From a checkpoint of a small image diffusion model.
Model: arch dit, patch size [4, 4].
Data: 36250 training examples, 29.0 epochs.
Rows from block 5, named by matrix and row number. Each number is 128 + 24 x the weight over the matrix's rms, rounded and kept within 0 to 255. All counts start at 0. Numbers have three digits each.
# ada: adaLN modulation (shift, scale and gate of each sublayer stacked) (model.blocks.5.ada.weight, 1152x256), inputs 86-171
ada.514:131135118138112111133115145113124123115140127117125101129113139127111127141126127128118128130128127130114142109144128124146134107116128140130147126114119136151144123116108129137134136138128143127109126135121134122120135116115129135123129144125147119150149114
ada.515:143122124118137119135117135137131130144131110137121128130133110110137121120131133135126121097128126108136135121165131147133114124127121149146120126146118123134114112129127123122149150126127120129109137132153124127121124136126115109114127130105152137130113123
ada.516:128144133116132127125115132135127102118126131125122123125145106119147099139133120137145140116123119126156140130115124145118113123136137124141128129125123131116128120127123131117100155135132121125124125121143115122146123147112115140108134121130124153128112126
ada.517:117136117123152142130118129133138123122135132122122125128127140126135117127146121142123129122129131133140143130116143150131111117141133124149127131105132113120123115142115138125109131116126126114110128120136103135150127140127119117115120130116141137125126110
ada.518:113168151074160145137114120110120123115120118134141109130105136130137100110132122127104119106173135124130111161128133144216122100099119147131116130126148104104130137137128112115115118148115115116149133142132099101102119109103134129127116146112073118123122122
ada.519:126137134131123129134106131143150127143117119137114136125134118114154102141105115144156118152114118142138115139108121127086130141127134128124110140128128123123118139134127134144082141120116123121143132132127131127137129132138131143135102105122143151124116123
ada.520:110121117135117128107124134131131104113115157105147122135119116133141133147122116127107118137147122135122132128144142127178140129116123119146123127123133154124135125136124123116135124170149130135116138158114112125109137123112138130129130114134120141132135121
ada.521:170127114154136109118127170133097162174150110117138170137141145126125128137103154143139164122096145132147131116131098159005132149142139127137142141130153134135132126101137129131155115116141116138148116126111156154154116169142094137106104091151171161125148152
ada.522:129143154156133136138125139112171106171158143127156152131134134144141125143139132149135145170114162113156103108168141119061135144142142140178131128142135151138091138141123137153120132150123120132137110134127136126144134151147152125149116109154153112110111120
ada.523:120128127124137125117119139129103117141133130125105134118125125137140110126139124154129130129113125134119136121115135111132130108114111129115130130137118145119108134123103143117131115123111132125121147144108131131131124132152114141120140137130096132123139135
ada.524:124146121124119119117136130137129135138129121130139136122131124140120123135138129116144150137131125112134139116127131118113144131121136124103128126143134151131133127136107126121147121134128129130132131139105138114125137119115115150131130127122131113119126117
ada.525:093168116141115100156136141136143166140142141145126147116137138156124140128141150154135134116122130138158121121148143110090122142156144110116144133142130144129134151140139120132143104131144114147128132130159122126132136109149132141159117093115152124158136119
ada.526:116111121111126136120138106115158109134121109114160124127109120123121107114133141128131125153108139150123145126117139118180117123131103117128134121130139142128119109159152145119129101149133147129139129135109146125128135123143134131110135149120110128104109118
ada.527:139123121130114133144114134135121120142130127111135123139130121129145110139153135132114142147116130147112125114122111114110121129135141125116116133142133121137117141138127152134123118137118125121127126125125136148126101126128108133125117140121084170131132131
ada.528:128127124118134124116113134126135119129134128124103131125123113108115108136139113126125133109114112143134139134128127125142119121134118130131126125123135137129106123149137128115110122129112119151122127116125139141140132137133100127147134113114098117129113146
ada.529:114119122131134122133130140117122117127134143109136127139135137124116131117127134125115148132153121131133119120110134144147140134139135131128121120146128148137142111129136132133110151125135125135126125131147139118135119137122122128136130130127130152123137139
ada.530:131134126134143128127137130127152111125116124130107130105141135129124117111131135127120121133132130116135140132111133138111119131143123137139140136107117127132125131121134156141094123117121119121139108123119126138144127145129154124155098129122127116131130165
ada.531:119128127122149112125106118145132142143122134127109120134126138136117132142125138131130111132120134116141135145133144145098117113124146111121123136113099129129123128120125143132142136140156120125107126120146148120118134149141130120133112110121109131133131130
ada.532:166137129133130138143125139156139162146118120128132122123148122123115135125141119125145157101108140127177113117135123121061145131133117147152124139130114112132118124141121109140127120113121117118156146119102127146156128145141112129151127105130098136126127148
ada.533:162124124151129130128109133135130121115141106136117148112121126126127134130113136129140128109123143121144112134104123096056119136168148131110131120128114107114128159156112147141111135123119125117131135120119135136155129152141129119110107099123133158122121124
ada.534:135131126132131136132111136126104128108105123119143135108121119118120095127157091126123127107164142115128130138104116113215129144116114128136109120105123133100117123113161119119092126147121118131133132128131110107111136110122097100135135163130111113124113129
ada.535:126152133156123120144085147140117135158138146155109149120149129151122129123128144103138121161102143130141145123169122102067139168162156119113138130135121130173120129159128129125131112113141150146128107130099153145147120136157123102118106111151132159127138115
ada.536:102127127129131100110147117112111126146133134144142131123133128131142116124131114123118143134155132156119140150134117156202140124108101157092147140129121110129138127096123134113123104122151153126131128140120118141115116126139155129139128136132126084103133125
ada.537:139109151108119129116128156124108077124110113126106129125092136140120125095136122143096099139163127116115117137116128100162108116126122129126136134138142142127122128150136138128099104127124131100145140128111118128139122120120121129139163154117099127136138127
ada.538:127129134134139110141120121124132120122117129110117149132136145127119127125130149113135118122118114133120135142108126148103122111130130117141136127124127117140114124134126124121131128134125107138110128114117118131147128133147105155125115135111151127134137153
ada.539:110138151106125094131119125113098113133118120095103167135102119142128108137148129105134104131161118127135127122112095151172128145117124118125148138128131136133104113123151151112119141169104132127126121142125124107113123117134142135138144130095152110126120130
ada.540:109141116136120127134137117128149124109100125142115139133112117113146123146149140146119142119138115116126132094134133125146124112127151118106124138135143145142119129124147124130119137138097113123131120135113130109129125122140102130117112117108154141133127139
ada.541:154150136115132145099100128122143133101115116142138123147134131127135105103133116119124106118134131139113136139117116145132121136116114147121135124105113116119137135125136121123127135130141128104114106124143125159129138137137113126111131165142128154173118134
ada.542:105145138128117118106133117140132116124140137139141142117154129128133116111139114140120137111121131136139120136134125125155122146128136152125117119115127145124131129160140133116096119123123116137124131132112121138127128123139131117128117140143109103117121128
ada.543:142137120148122107155121158123151136136132171112141131114104124144122131152122148092136138110162119128115140109146150130129125128124150119108152136126152133139123146127121145128153137138132136152115112115149140135095129115127145127159127132125119149161131126
ada.544:131122141138112144137159131138155144116119144154127124108166123144129153130143129136131127098137117133105102094109127133079135131130156151110115118136106122123144137102114125135122108126138123143133117126120127157108137099117138117125120129130154134108159128
ada.545:113126129104135121136150121117118146134115125141130111119135126128131126118122128122108133121113126128115143124123121139160130118123110126142135125094146116127109124113132122132138124133123119121134138112132127127107115134156124126134121143137108114157109147
ada.546:128136107130121133153113137110139145122119116128123136135120130136152109132123127137133151137117135128134129149155124168075137141121148130110136129136105136104139117142124141140104115134117121142114142121127119120145141135105126124125063105125177172119126126
ada.547:138120127130120134138138155127129129129128138119120125136118113137128120124129123115114143117120125124145139129127158133129131126127120117158134122132134117135126136133118126127124124129135138121132132132152135121127113136121147121127128118116149140138120114
ada.548:154119107124126127142132124136136149138122144100147132128114146128136145134138107101130139131116134114140123121110140161116127125153147115137111119126131127136127119169139131144137131117130139146128142124143142142127144142163116132109117104120152148119109130
ada.549:120151124130127145135153130116140139123140126141138133123141128130138105153135098142130149127129145122129114117144123125115133120124140135144120127117118135127122144138123123133114121116111123126145126127116135137108125116128133111149118144127125125145122113
ada.550:129143115144136121123124127128119129141144112129126129113133112126123137147130137148147120123121121138132145095151115113095133136123154109136126136148117127135124155129118126127124156121116120124135137140114140144125128141125135116124120118133144122137142122
ada.551:138126131133122133109120130128118117125117149108124141123115125140122131105140139148133112126145137123104125130082129107168130132146109120117135128128136125121135132129140129132115132125124151131128117144118124141131120132110115118108120132133108108143155123
ada.552:140101120133121121134121130149124113113130141121098132120099111112113123135094140133125125143125126119133127147109119115165144116136137158135129114129121102107104136126129126126106127120109134133122146146120156137138129123107139115120143138128123122120111119
ada.553:114119137101143126120136126129127095109140146128087148143131123124132117104116141094145133126117140147107109144109136119154127129132141113095123144128131117115105135129127153122135160126114140113146138137123105133121126117116121127108130110126131165123103126
ada.554:135099120118148121118102107144102111141137122125137118143112136094127100138103124114126116156153113099118159133128122094227118130119108155134134119116128112132127129170138112109132105134126139134127138123098124110112123104085137129109156149129112103113112108
ada.555:107113126129131116139132125113127104115121147128125137132124144131145133131115121120109138137134115128118111154121129124168118142147136133129140124128126149120126099125116129121159137137126141132122133138131149125124123122115145119123128130121131099121136130
ada.556:174120122133118139124132134146121137150140136124110114123122124090136153134118133128141126111122117122119125121116119117101115128137115144114126133135135090137121147106123115127098112117113120106125118113129123174125127115095093116120147123174135142130123134
ada.557:130114130131123125134122110139119142142125126145142140129140125136132134132121134141129123120110137125146129119129132133080127133144138119132136129110108137145133139127130135134146121135122118138123132133145133131139135131144125132134125130118124125108128147
ada.558:142109127137130135133115135112105137126133118112129122120143142125134113128113112123132142115124119135122135130132109111143118130130127122115135120136126123127126145142134119128147101112118149112147127137102141120133115123116121124107150136129133137123127121
ada.559:116134113117129137121143141126128134133112142137116121119123100143129153129128127126143133150136135140123126132159131132135131129116132134116142126118126121148129143133139131123147102119146126122132125140125129132126124148139150120137122152121124133131122128
ada.560:139121152166113125133130093165123148134130134109115124120127128143153149133123132129148139151074129128129134087184166105059144147137173140148130126165123138117149137101128143150117142112137104130155126141138140111124126138137129128122122138133183181101161131
ada.561:125126123149131136134136134131138135136146141124116128127134127144158142133125134126147125117104138122127123111146148149085129141138153126137136139150140116137123136138139110138149126128143126142156132140162136142110117136127153134143116115124148136123121097
ada.562:101126124112098132144133134141141142135123133130155149132136122134128134152120138137145141137129146127138110117140132118104141131130136124165136142132098128124114128162112098110127148146148111150103144124147140103134129159154143103195115124114143161149123107
ada.563:098141119082147140130124100123150109102103106127146130132154119140136120113147114137152090096158120148150136179103106207162099131110092093140101162100167138120151129113147092130167123125096112187123152108179103098143098154154088135133109098089136113117108171
ada.564:132122124125125150126152117138138136135143128119128092125143126127108153128141104097148119119132132144114115135125152121140128105115116153102115140131114117122146123113133131106114126124141131134137133135140123138116134140116122139123137149137149135134116131
ada.565:125138114086128122117120093120138118123129136131100149098149138104115125106153157136144119072150127107150128131107100137158124143152120156124123128123110103132155145136138164119118135132121134114131109108099113132124133109124114124111131125147104146120129146
ada.566:073131131137124139111147107115131111151128157124115096112110117125123142132146128143118134160170108140103111119121144124209133127109113108134147134120168149132134136137114137110143127116116099124127145112117138115115136109125131133110131150106127160127127110
ada.567:156119125127133121120129155122142125113136135152125153141132145120139118116143136128135140136127146127121125126107116108085128120123139127135132136121122133138152123138122133096114118119112131114108129125126133159152146146127118132128129135150116167134142124
ada.568:124125122142133116122135135122122123124132115111106124133125139139129123136137125125128168128138135132118125138113128130128122140125137107116112114135118122136136146107142123135133133122141131129139128127136129116125126127109120120129145138120135141125125136
ada.569:138120118127131132141116133123141128137133126126108146133126137101150132136136123142127115107124145107134142132129107132119133119136121112124104121111120128116098125124112125140118102136122138137123138131130107143115128126127108141129118119132126120139133133
ada.570:101151142096136115143137096124143129118106133152119133134125130123133127131144118126137113132109119130143112130109136109129139147150132127141114126128109162124128130150145111126129115128144113138133147142102122145135141122149126120142116141128096075109123148
ada.571:105155136126127144147144103127112164157132132150176137144139134139114132108140138116117108128108146120124163148095138159102142151142136130119122161124112141135132139115110113123130108153168160129137107123176139128109128127157131137140114133124124100155133132
ada.572:115112137146126108116156148115112128105141125125140106119122122131125143138112132116137174122118123119120114076155159125125135096120141143160141156160131133149132138149119132134143151139141148131117114145111146114108108134110170139151161161118160152161141085
ada.573:204133099168107114141119156111105151171127128102122173124110122121117137146105134141130136169098139131114122099110142083029138137182156135163147115134131118139120144123132124144090127122138128115164097132100141136148139151122117126123117098125178147110138137
ada.574:104110117132133145136153133129135141138122125144144125122141106126135144135139135127126127128098138123129108128150127115124138121125132128153097137122147148127124141135128139118122126128139118139149133115160150117148121137165117129164147142142105144136120136
ada.575:117115134141132122117117112135106135147154106140145130126119121106130104143129144141133162148119145129127139116125116124114134114134164138131122147121126114133113164131119131149143144120112115141122137113105143104134134139144143144146143124116131148123129145
ada.576:087116107085146123155122128163111173126121068114160131143117097113130148146146098138148108120130139121139125166139134142155114100090122146106112113086131146134119120135101141129136134130120130086129139123146130109132108146156121128116122166070125105138109138
ada.577:106127142101099124112127132137141154112108162175091159152134165104153121130170111100150117080164167138144104113088129147104128129117113121178088148075104071101089110164137139113101120109133108118106100092091134142155118183163111131113114171145080157151158119
ada.578:110128149124095120133124133137131115104160156109131130120148118172177134118075154134119100136165120155153139132209143125081109172127184109169146154133083127170099143155140110108129147154132123121148150168130137075111117111127133120183111111093105137121109148
ada.579:193127139127131126140094124136142120131127118081122161103128122126162087137088112171148132159112100133108140148116112110089108078142148145119097130155139123101098137133092119141129134101121113125143143144143167138111149140124131138134139056119151129111121111
ada.580:104128107171133097098144142156126151126183172109141119129128132163109099122165187099123145067111133139165112123089131151103130140128183129105110115169146188137156139084143141105120107100164131143141139137157147123146133153107068148134096111136078133123140144
ada.581:080088111113131152131080125139135093109129154111127118150088152113100089125066115131126048108133156139140134151076093109087116165157119120088135129129156138107131121136153123115145095097143132106135138137131096112142147142091089154134130113117170112118114170
ada.582:124105139163106153128166112132112112149135136120122142110139139097096141123112129138142129120114120114159146108119161101142137132156137154145130117145164123158089147138138140154156180111143140107127127121141161121098091175131135129082127130153165099133137098
ada.583:088132137150143154148176117155093122100138151162153070156139082140150148136120100130139133126105123118105131128149160161174161120094110094126108114146135158148164127165084109120160135149159142154094165086163119116099119106122154154150148121115117129136123129
ada.584:102121160121142109132115108122132097113133112133174113113128109112139082106079091191110097117116103121119156205133136151140123121083099106077145143124120108106115128096128088125095106150124085071106129130167107119137139117137154108141091105085113148183163149
ada.585:102145122121108131138128135087059151112161116131159131137112106148135100131118146112149147126105117145110158144141152165100119132127149143167137106124105122114121160090103153108158130106120128120120119123136127110116119151081095126127097125110140126161118135
ada.586:141105134122129130127109128135129098121125150118152121126116139128131129129167104130109141164108133129098140131162104108125087111128156137186150129128136115136108147079145099088127119138116119157128133132129136120125104122148110156120114144128140115114124118
ada.587:169130124152103136114147127087106157156133151148101137089161131125127121134136138126140129138090139119105112139106125157131101163119089133131128126141117136161139158082114128147140121109151138094165126068087144168092106124131149097097113112134129159156103096
ada.588:110142132134135171123122114100127133145146125119142109140138130166142115133125093138136122150135136152130155122179145119129115147159152132112126164166159140126128140132113129113103142169147128153140124138125127113120122111113160129128146119104160150119130121
ada.589:135155140152104120110142142142154133130158154097112137113119142136128126180112126123145130091173144143112139107151131103123124129129104102097122148120166122130125142110142114127145136112130130106100099138107122130130124131107133158123147148132074149129122113
ada.590:162099110133122135097108084113131104112126111118159119153119106118103123100129122133124115119098147131174153176076164185130125108110115101130117098116101141095148122133185104123077149116135139138109134118149119116102146147110134146128142166124171119133132101
ada.591:038124126121156136215150116138158139129141173129190115150154107154131172147125122085144122164098124096131114132106184115172152153099127108115103157165124173131175134203150112111144127111156139116127133147175090081141138109134086155189135132101116083135103111
ada.592:133150137108128096165112129124140102105110183091125146098133125148113111143138124128113129169145148129148136107152113135100114147139134124183152122099153123135165147075142103135130126155122153169116121111159118127078135162124162130119118105119151097132149088
ada.593:129127135119130122149118139119112140122120118134091144125123122110124127122110113137121109098127107120155142152086107136132142156094123127101125131097122121123123138128121152163128129124125142123133128120118078111168102110102092110113112114120160141136113121
ada.594:090140120117119143120119125136150142175121146097148121103109134141147105103116132139108140177157141136144114142155126134120087161139122142126133134138115086119147138155118103159141137137142104118138134129128138147130130141071157133180124154129098171100101151
ada.595:115128115126123111121136136128128115124128179113134128127128123154103129120107146086132167159143136146119075106118123112133085143103165125128148155155127134133090119121142138131173109111147114151140129127157144131144099136154152161180115148110048153120113159
ada.596:083150109101144138111117147143092116114105069129102138119130136141134097139179114127127104118120133182161164115109092156157074157103143108123135144121153150148115104092107145114113159108097153081125111149120102098128147138136126140144138140090090070131124084
ada.597:156105154150152132146132151123107172116159098127078129093107113091159103154107109134131129143131127108104145158136140099188120094074129156118160089085141116097158120099089137096122155094074135154119161133062154088100108121119147101143121112129146093115121106
ada.598:170095110134119148152141170101139099124138186112101122101156122099137079146103160151122156122082133123081100131143146143172154141094107185170115135169119097109132129045131144120119111121111150134093106116149147178083105113196094114106140135125120061144148132
ada.599:082112161107153133181069110137165119124132111147189133123140142117084094099140126140143092109152120142175116093152099145172154147094131125119119119102110140119148127179096120158111134155128138111090150142135126104122157155109118152117126140087123155164107132
ada.600:132154099166114136181122148126134100110087165126096155160110115113137108146178140122139111105151127104136126081130143137113104115121152079182148152127102176138186144153171130134169102170162116154119145133149119091131119135133149124134120120102179135117108118
ada.601:097168129075125122163085097191125136104068133115106156167140135117121135086141129147102086062106122191147150151107082123045115129132177106130124126107115073161093118130140157119125155118086130134119132146104130125144153182138118154083098100086153151074132130
ada.602:150117112147133123143148124128153176136135172127164147145145140146147167162149108163173106214148123167154157067121147146038127094124145106146154132155135143113150135165151149128186121177139098139118116152138165130153135177172167171182103120138120112118146096
ada.603:165124149105140141106109134104131138122144099156155141114142157093140125121128124150116152080122147128086127145101087147165124128109108129121137110112124112142131123140108136130132104120117132158092131148122091125134134146116122130108157137179138085125121133
ada.604:116139152105134133108137125141145127185140168106144125122142126132112160138132123120145127138114097097135132124140096142129088119141130102115154145151127107122126203088133138127114098128138150122158116121118134122104128130127133110120133118170089142150119115
ada.605:112112140170099148102121117153135154111141143085139082143141091134190105134103112122129130127153093130131120124222169138153110119148144151147131160165134143143160142100114106105163164141165117135104174119116143136116112137121179120152129162093094138145113136
ada.606:136121130121125095101126146105098123116107103119104144175135142112111069112125062134121106118182106142122128162082097085172122110136100117107120121078135111117126134111098143127078126124073145121103135135051106131146104126122137137075131117133093133149159129
ada.607:140094091091114133131173155120091128141173123115168089108119100143130119155087109150127164120092115103066175103146176149140131102097070176157165117101148116141147135085144146132159101135122154159173131169151150156123109113137123111138086135144156095141136134
ada.608:115111146068130119153191134123101134067134178130140071125119128121115151185163124108114157168134141112142138153176155117146155084075094125151111174135156146116139099116119145111129105121120133134142099112118145122128120118188132139156106132113149116169135145
ada.609:101144088153187123122142135141152106137159140164068112161116133114144164167156102116140123131134148151136115121117132108128152067131148124119129166141140102096119103155124108108166119099121177142146133134104118163126161130141136133139130140150071112155132143
ada.610:117118105139112110113145142127141112125121104135153152139149111164132124156112140113164116132104137120115115120163180142076119159111163174187097122099098145139116153170148144167143170107185118179107107139139121104141120156192160151188138100114165109103113098
ada.611:099158101114144123171140120165116087104141149159153090146094135125141118171099157139124120112153133134109163153118152139105134134103122134155158141117144134126131104118116109089175148153165133137134159156169158136131165136160104127151105129080096145176146154
ada.612:058142144187075128135096151135116136126146173131154118128100108133116126155136142137122144107144111161097103133161126126169119125121117112125130134097155155138157136117116115100100140145134129143100104133121123079121143144096135105117143116109099168098166116
ada.613:130145157108124103145116098125147105119116111106101131146108136134088143099104091120143132125129143155143121133037116114114128170092111143097113130109129120142121117183170115165128135172144146106121135122137119104133123129132145152139148163100110094102145111
ada.614:129102107100138108094091153102135167147113116106139125105129120151129153099119120149095091190101137127145135159128119146141120160117109122152156123138151091096141130085106122146079136085160119145107131126122177081114121106148165131154127130122185155110106128
ada.615:082177107131116142106123085134125076106125088154115104156154131140101157103157084121137107136137107168123145100058136112129107132093149126160145167121120133140097144127187168122155099171153140152139119127130135108114126112174101135174098115086075163123136158
ada.616:111126123130135146149151102153103132139130133114121077132129099172124093114091123154153143160118091101111131129104164120113134106157112079113133143132122102159150109075157148143161142145149163133104125132167155109115134143107171150163125100074115193166142121
ada.617:137139142110130125120075099130094112098107117142157118134120147132103149109110096116097099147134151116127147136117084121119139119134121133128127146076130119117159101105097135109084088158105104126161159121116116123122120140155107135131122154145143167146138118
ada.618:121121139143110084134143173140113146142145136129142144111129146170104139081086115133126118147120135108129093152104076150134107168103109080118116137148118126083136132079122121129088130119111148108142130140141129148194127156193149143131121116119111123158130132
ada.619:160156142162126113135177114152141158131149105129122111132137162143140171127094158141137179171109149113092127118115175104105146147146156111144120113171162126127127127140084110155158126140153128094118153108077194123083157112111170111171122108125167082094152117
ada.620:165129106150098137123108168113103115112135128145126163125141142101102105120120139153170153121120135096159145099117108107141148101122141123185109104120174133146124143101083135083140129128097174139147128110085170108155105135100140090075121211142161179144131128
ada.621:139144153167124119125122139119090125135114105110122147112105140119108095108126115125134084122173122165106171106092097148141120104126113080107152118140095122124138125146108108104133139085104113102082139134120156137129152118125129119110118083137201179110117147
ada.622:153106081143127096126111156129161129134114068079112187160092197098141074127137123159128111146140120137127178148081084100127089146143126125083091116137118091092088093146139134118154115089101143100140158121093116146163131112080104140071135115089083120131128157
ada.623:156118118105116093099148126132145149132136107133127140126147122137115143151137100125120147122123134099129104135118128104109132099132155091165110122120118102144097164129132115138080140139160114151118109126126122160109096104136173143185132128140098103139116124
ada.624:084118118146112169172173121128118157110132134139167122126162108146146131168126121104122142130159125100131096100087152103151152164140131171152114111159152164185129158136137115140168119171181150139123118115154124061097108120114190127106164151118092120152131102
ada.625:112138129159137142154102128163148135155138156168138155124129132123145125149149116143130103179123153135114126121163146098121098102162138093141140138111139110151095142122134136129139133132102103126111128143118129083163097117126112124119134103154161133109112111
ada.626:120139148111131136133092133134141102153098136097115143122136136148099117135158116160146099122150138143154092113123116083066141152107129063133113142114123138109110127109148106109102106117105102137112126130096081109130119147134094116107100123107107135115140160
ada.627:104146157119124122141107130095143139135102102132081167134144111119105152146145118119165123128149147123070148126128136149160135139095138152157113132126131124144126165121131127147134135124106135143092091091113091135115137114155132126117089096085123090139137118
ada.628:071165134145133127161113120159134144152126150097137090128153129151129166151167137095152128144147132136139108106104148106054119151143130132116114135137107116152137148120171149133106114154161133126099102159140137091121132133097154114188132143154096120149119134
ada.629:142138125113156132121136094162108160146099150166130114166124136129139101131129153107102155125145135128166130140072171121162139153160139102111097131120097129106141115190121147121146130141121124128144134117145158120138137085141090167168110137117100170138128111
ada.630:072163118131120173106159097163098152133151126162124135172143141130134129132172158142153116163124158114159147160143138156103153100155140131124137130142161110135115129120149126121131094128162153124087150118095101114136110124113070130109085140109157147105104072
ada.631:121154137120125138139148106111121116112106092112078121118117146093135143093139152115123121108137117108138103137107143132166166131145150139148117108114134131118145116129104116145091157155097106157124120123126114119098135087116130138136151119112090150107111119
ada.632:105139116142129093156172096133155105112153165152196145146149112132142125156116156132116140105135108128129147135134147130107092107101142118112158134153103129126153116128099136124135121141158138140099128138107113113143121148137127098137166144133146142105122123
ada.633:102107131108151102157097143165105135152131114156150122120149116146117152175126118114096186087107099126116156120154136136135148146090092121085113180104143169157149125121119144133114135133145150144134146140156156140123135114156106082124106116112144123164134133
ada.634:143104107118132116112110128110131097111119117135120139125134129123132121116127111110135148147152144120133117157136107103173134078100118138162113113130127102141104133169137158178127134109141150091138121137089123120120135125137168139158124148140122109119087072
ada.635:123129107129145117131148143123154088085146123151131093129115110116104126158157149082113183104154127128081101128094175098183119115101117138140094156115178120106126127164167139122109126133127146118115112140110154155124151095144163130135151141145064189135099116
ada.636:081175146116125110189148136161149128147159101123147094124137128167143100159143147089126153150124119112119170144146134152105097149136143150113161133143152178128115131145158134140125128135149141132137119163186139168116146129113154139178121145080175107165097137
ada.637:104127140089124118122165120170142104135150127077084115092145127143130119201138132114148160167137092087102135103121112121108140133152141107163124092102137108110135138138143122084121127164176109134127110116140159139120157103149111152084159143131119114111137072
ada.638:167135077131133128124129142152140129138129142145141117141143111115095130138112153114137160145074098144115116161139188181068147141119119158173169097106138129127146085039147121125152132168162150130075126138109128138120152132141168111122152158153152157149136148
ada.639:079166171137178123119091114143115150117144140117117118194115117146129182128120157107130153119125119142099119152109149102116106138110116110107132121144100163156129110167134129146092111122174172147093118135124110135123167174099126123147123113128051186137139114
ada.640:116141086116120169133096110105093126099118101115127096139137096106112135115146138153117187083130126135063123127079164085156095164116146196100099141132105119163117096128115143129110131150148158120115134126141135105117130146114141166157126184110069127148121080
ada.641:085154118123112114126153097145130111145135146142120135142107094133136139163152119142168113106083132139140132092127140142136155140091134096113142143147143122130122103159119108145096134134142122151103124139113142109112158137116152141139110157149114108109139137
ada.642:151103122147092098099167124124112202124115158168114121144156181178167111094155118135143121166145119120132111128146134148102135133160164129159162128198087111131117156184139170138114142122157075117135112115112157115149098112126131105107088108121187160124184067
ada.643:068150120113092132101119103117113104134137143127104140116113121125121093097105105125132113111104086154106123144025088138221133185115117144109135073105148139094099145084147133121112122087099116127185121117110124112131113119098089122103130106135095097117129134
ada.644:121097156124118132128135145139127157103118134128142101115130128143123121138135130130128142161112140102132110114119156127135137098107117133117133131133155131165131135113109157117114113130151146089132127151146148137139130139160165139160106129141115091148109099
ada.645:120103105154151151130149124092125087104129130178196121090127119122094147122134171134142139092142152120149138102117151139155131129103099132131161146104130098110094107171103149161209093136127161097149098142121152122118136128163127098129107145132113168182132130
ada.646:077157111110131113118129140120106125135143141137088134130090098184134083100115109150156115133155112152133168147096126090137115112139115122167121158094145111105134147125115126124113099098129176156164110129095119096128126129120132166120103148075178178157133130
ada.647:172118150112160144124092116115124136121117124100158126142134136094152139100126090172121131140169115120140151204113099129152134098088102181150102105099118124100122108134094093113092116138086128112146132123118100129147129107127120122099088102143128121128102136
ada.648:140156113121088159112119118108120129158098130111160127122134132087110124134165129117134110121121103125136126126114118137093159117120119180123136108101065128140141144107135103087145101186118166139096117097134118156113114090161125118137157156142184149158114115
ada.649:131139092134154140136156133149088127104139134108139123137114142130117129097132105088100144123103135126148151140090150101134106178136135093117132148143099127149119126120112132154120131141145126109162114122148138129126092096144152123122127166131140128143130119
ada.650:120120135132139115137115135108110161127136126119152102126119108139111140135114145094123169115100107097106099129085133104055145148123145124102115101149164161174129117079140126151091115093179117148155115123135148122139136125141151118150099100153123163130099126
ada.651:143150132141097145164213105136118130122129175065147082132137111136137128158175137126164164172138154110121132080145170123101149117118127097161140145142131149114132139179111164130139131143154138172114111151117109122091156136102159121131146132128137143129120088
ada.652:100088119112129116139134118139154122108131134163143119146129109155145100156136136097122120146133146130145108123124147152121129140127156135143109136154153131145127111150097143139148142130170138136147140135134136130162153120138175146174137098106107119132138145
ada.653:103129132164157130120103128138143114151154104145134161138133140079114146129128110136155133079161116168150095145091077139106099111143128134112113119116139117109127134141112130118138131100116135099106102108147115134152128156131099115128094100133110193140121130
ada.654:154128112147139128120150132120126162124121145140153132156139139124120114139085126145142148143148142114098172121203133106137121123162137101125119137141130134115095113182080114184124141088145123144150133082109104128140096135141112121120147123124130131129127141
ada.655:085156129119107137140140110149142106156117137083108193128101128102130108144101121128109099129106136169135142112114104167123146123114138116117092119147116126139131105126160116109117123143104099147108136122123125129134125124151098124118129113114168086101121115
ada.656:152112112098116146140141146131129142128124162118139143099143105140115112136127155110135130148111147140116128115150119116085117152127141134146101133179122134127114140149109125099148109113122116116130129105136119151186117102183119127120086128110131147101085159
ada.657:166119134142142158124132140088134069089136171101115121151090133076143093128081107139127153172124113137099160087152134096156124118115149125117117183135173105111091100116169134127145142114130131099113092142140125126147112118133112171109145133130145138110148132
ada.658:090136159125124127147162120140150125135146135121132111141147131122115135138135136129137106125121128128088123103173118125117144138110128181138112136126148122176087114091135122106113125141130120158117117117123143132119136124149125137125144122156125127141125101
ada.659:122104113130152131146131138129141115124163144168154092104113081156112143143101121111136126149122121150140101132150142136103155121107120151109120142152152118156142131144153113119132127155154116128109138132124136131140140112113168115136152161148155155124131131
ada.660:143145127125154114145135104156141153165130138112119122083077116109117118189117115163127127130136123149103114169126093156138120102119128140098120168176133133123094127108113162142102166116124148162076115128098122126085134093129119131102144097152065099112122117
ada.661:184140126150104122127148138126076117118076143068166132133158129118171121116091133131145125170119113112142151119201105122079088167172149091139166105092118128130119114109133146129186170143137101117177119139125158079126112104144072142086126140122151146134133154
ada.662:147127105121135129145088119148168121110086105147089167147114105133114128140109116124114123121152139101153094163133114131165135125169125141121101106096152132130124105088114104138139150144132133149122147103171140095131117130156100138125141160127058121124086135
ada.663:085137097075134147165113126149127114150154166131186129082123108123120142157115152130164140176123132132115122151161117089102130115123146101119133150114171122125155114151121102112143131132134139118117143140120132148124141122114142128172159126131106148111136135
ada.664:136133157165093132123094140161121131164099136110124136116127151135139124089120133175138072134129093153139111158158103185100127169122120131128167159121123137089091119061119153146137161134081083108150156113142097106138101120131122134098100131123174079133148167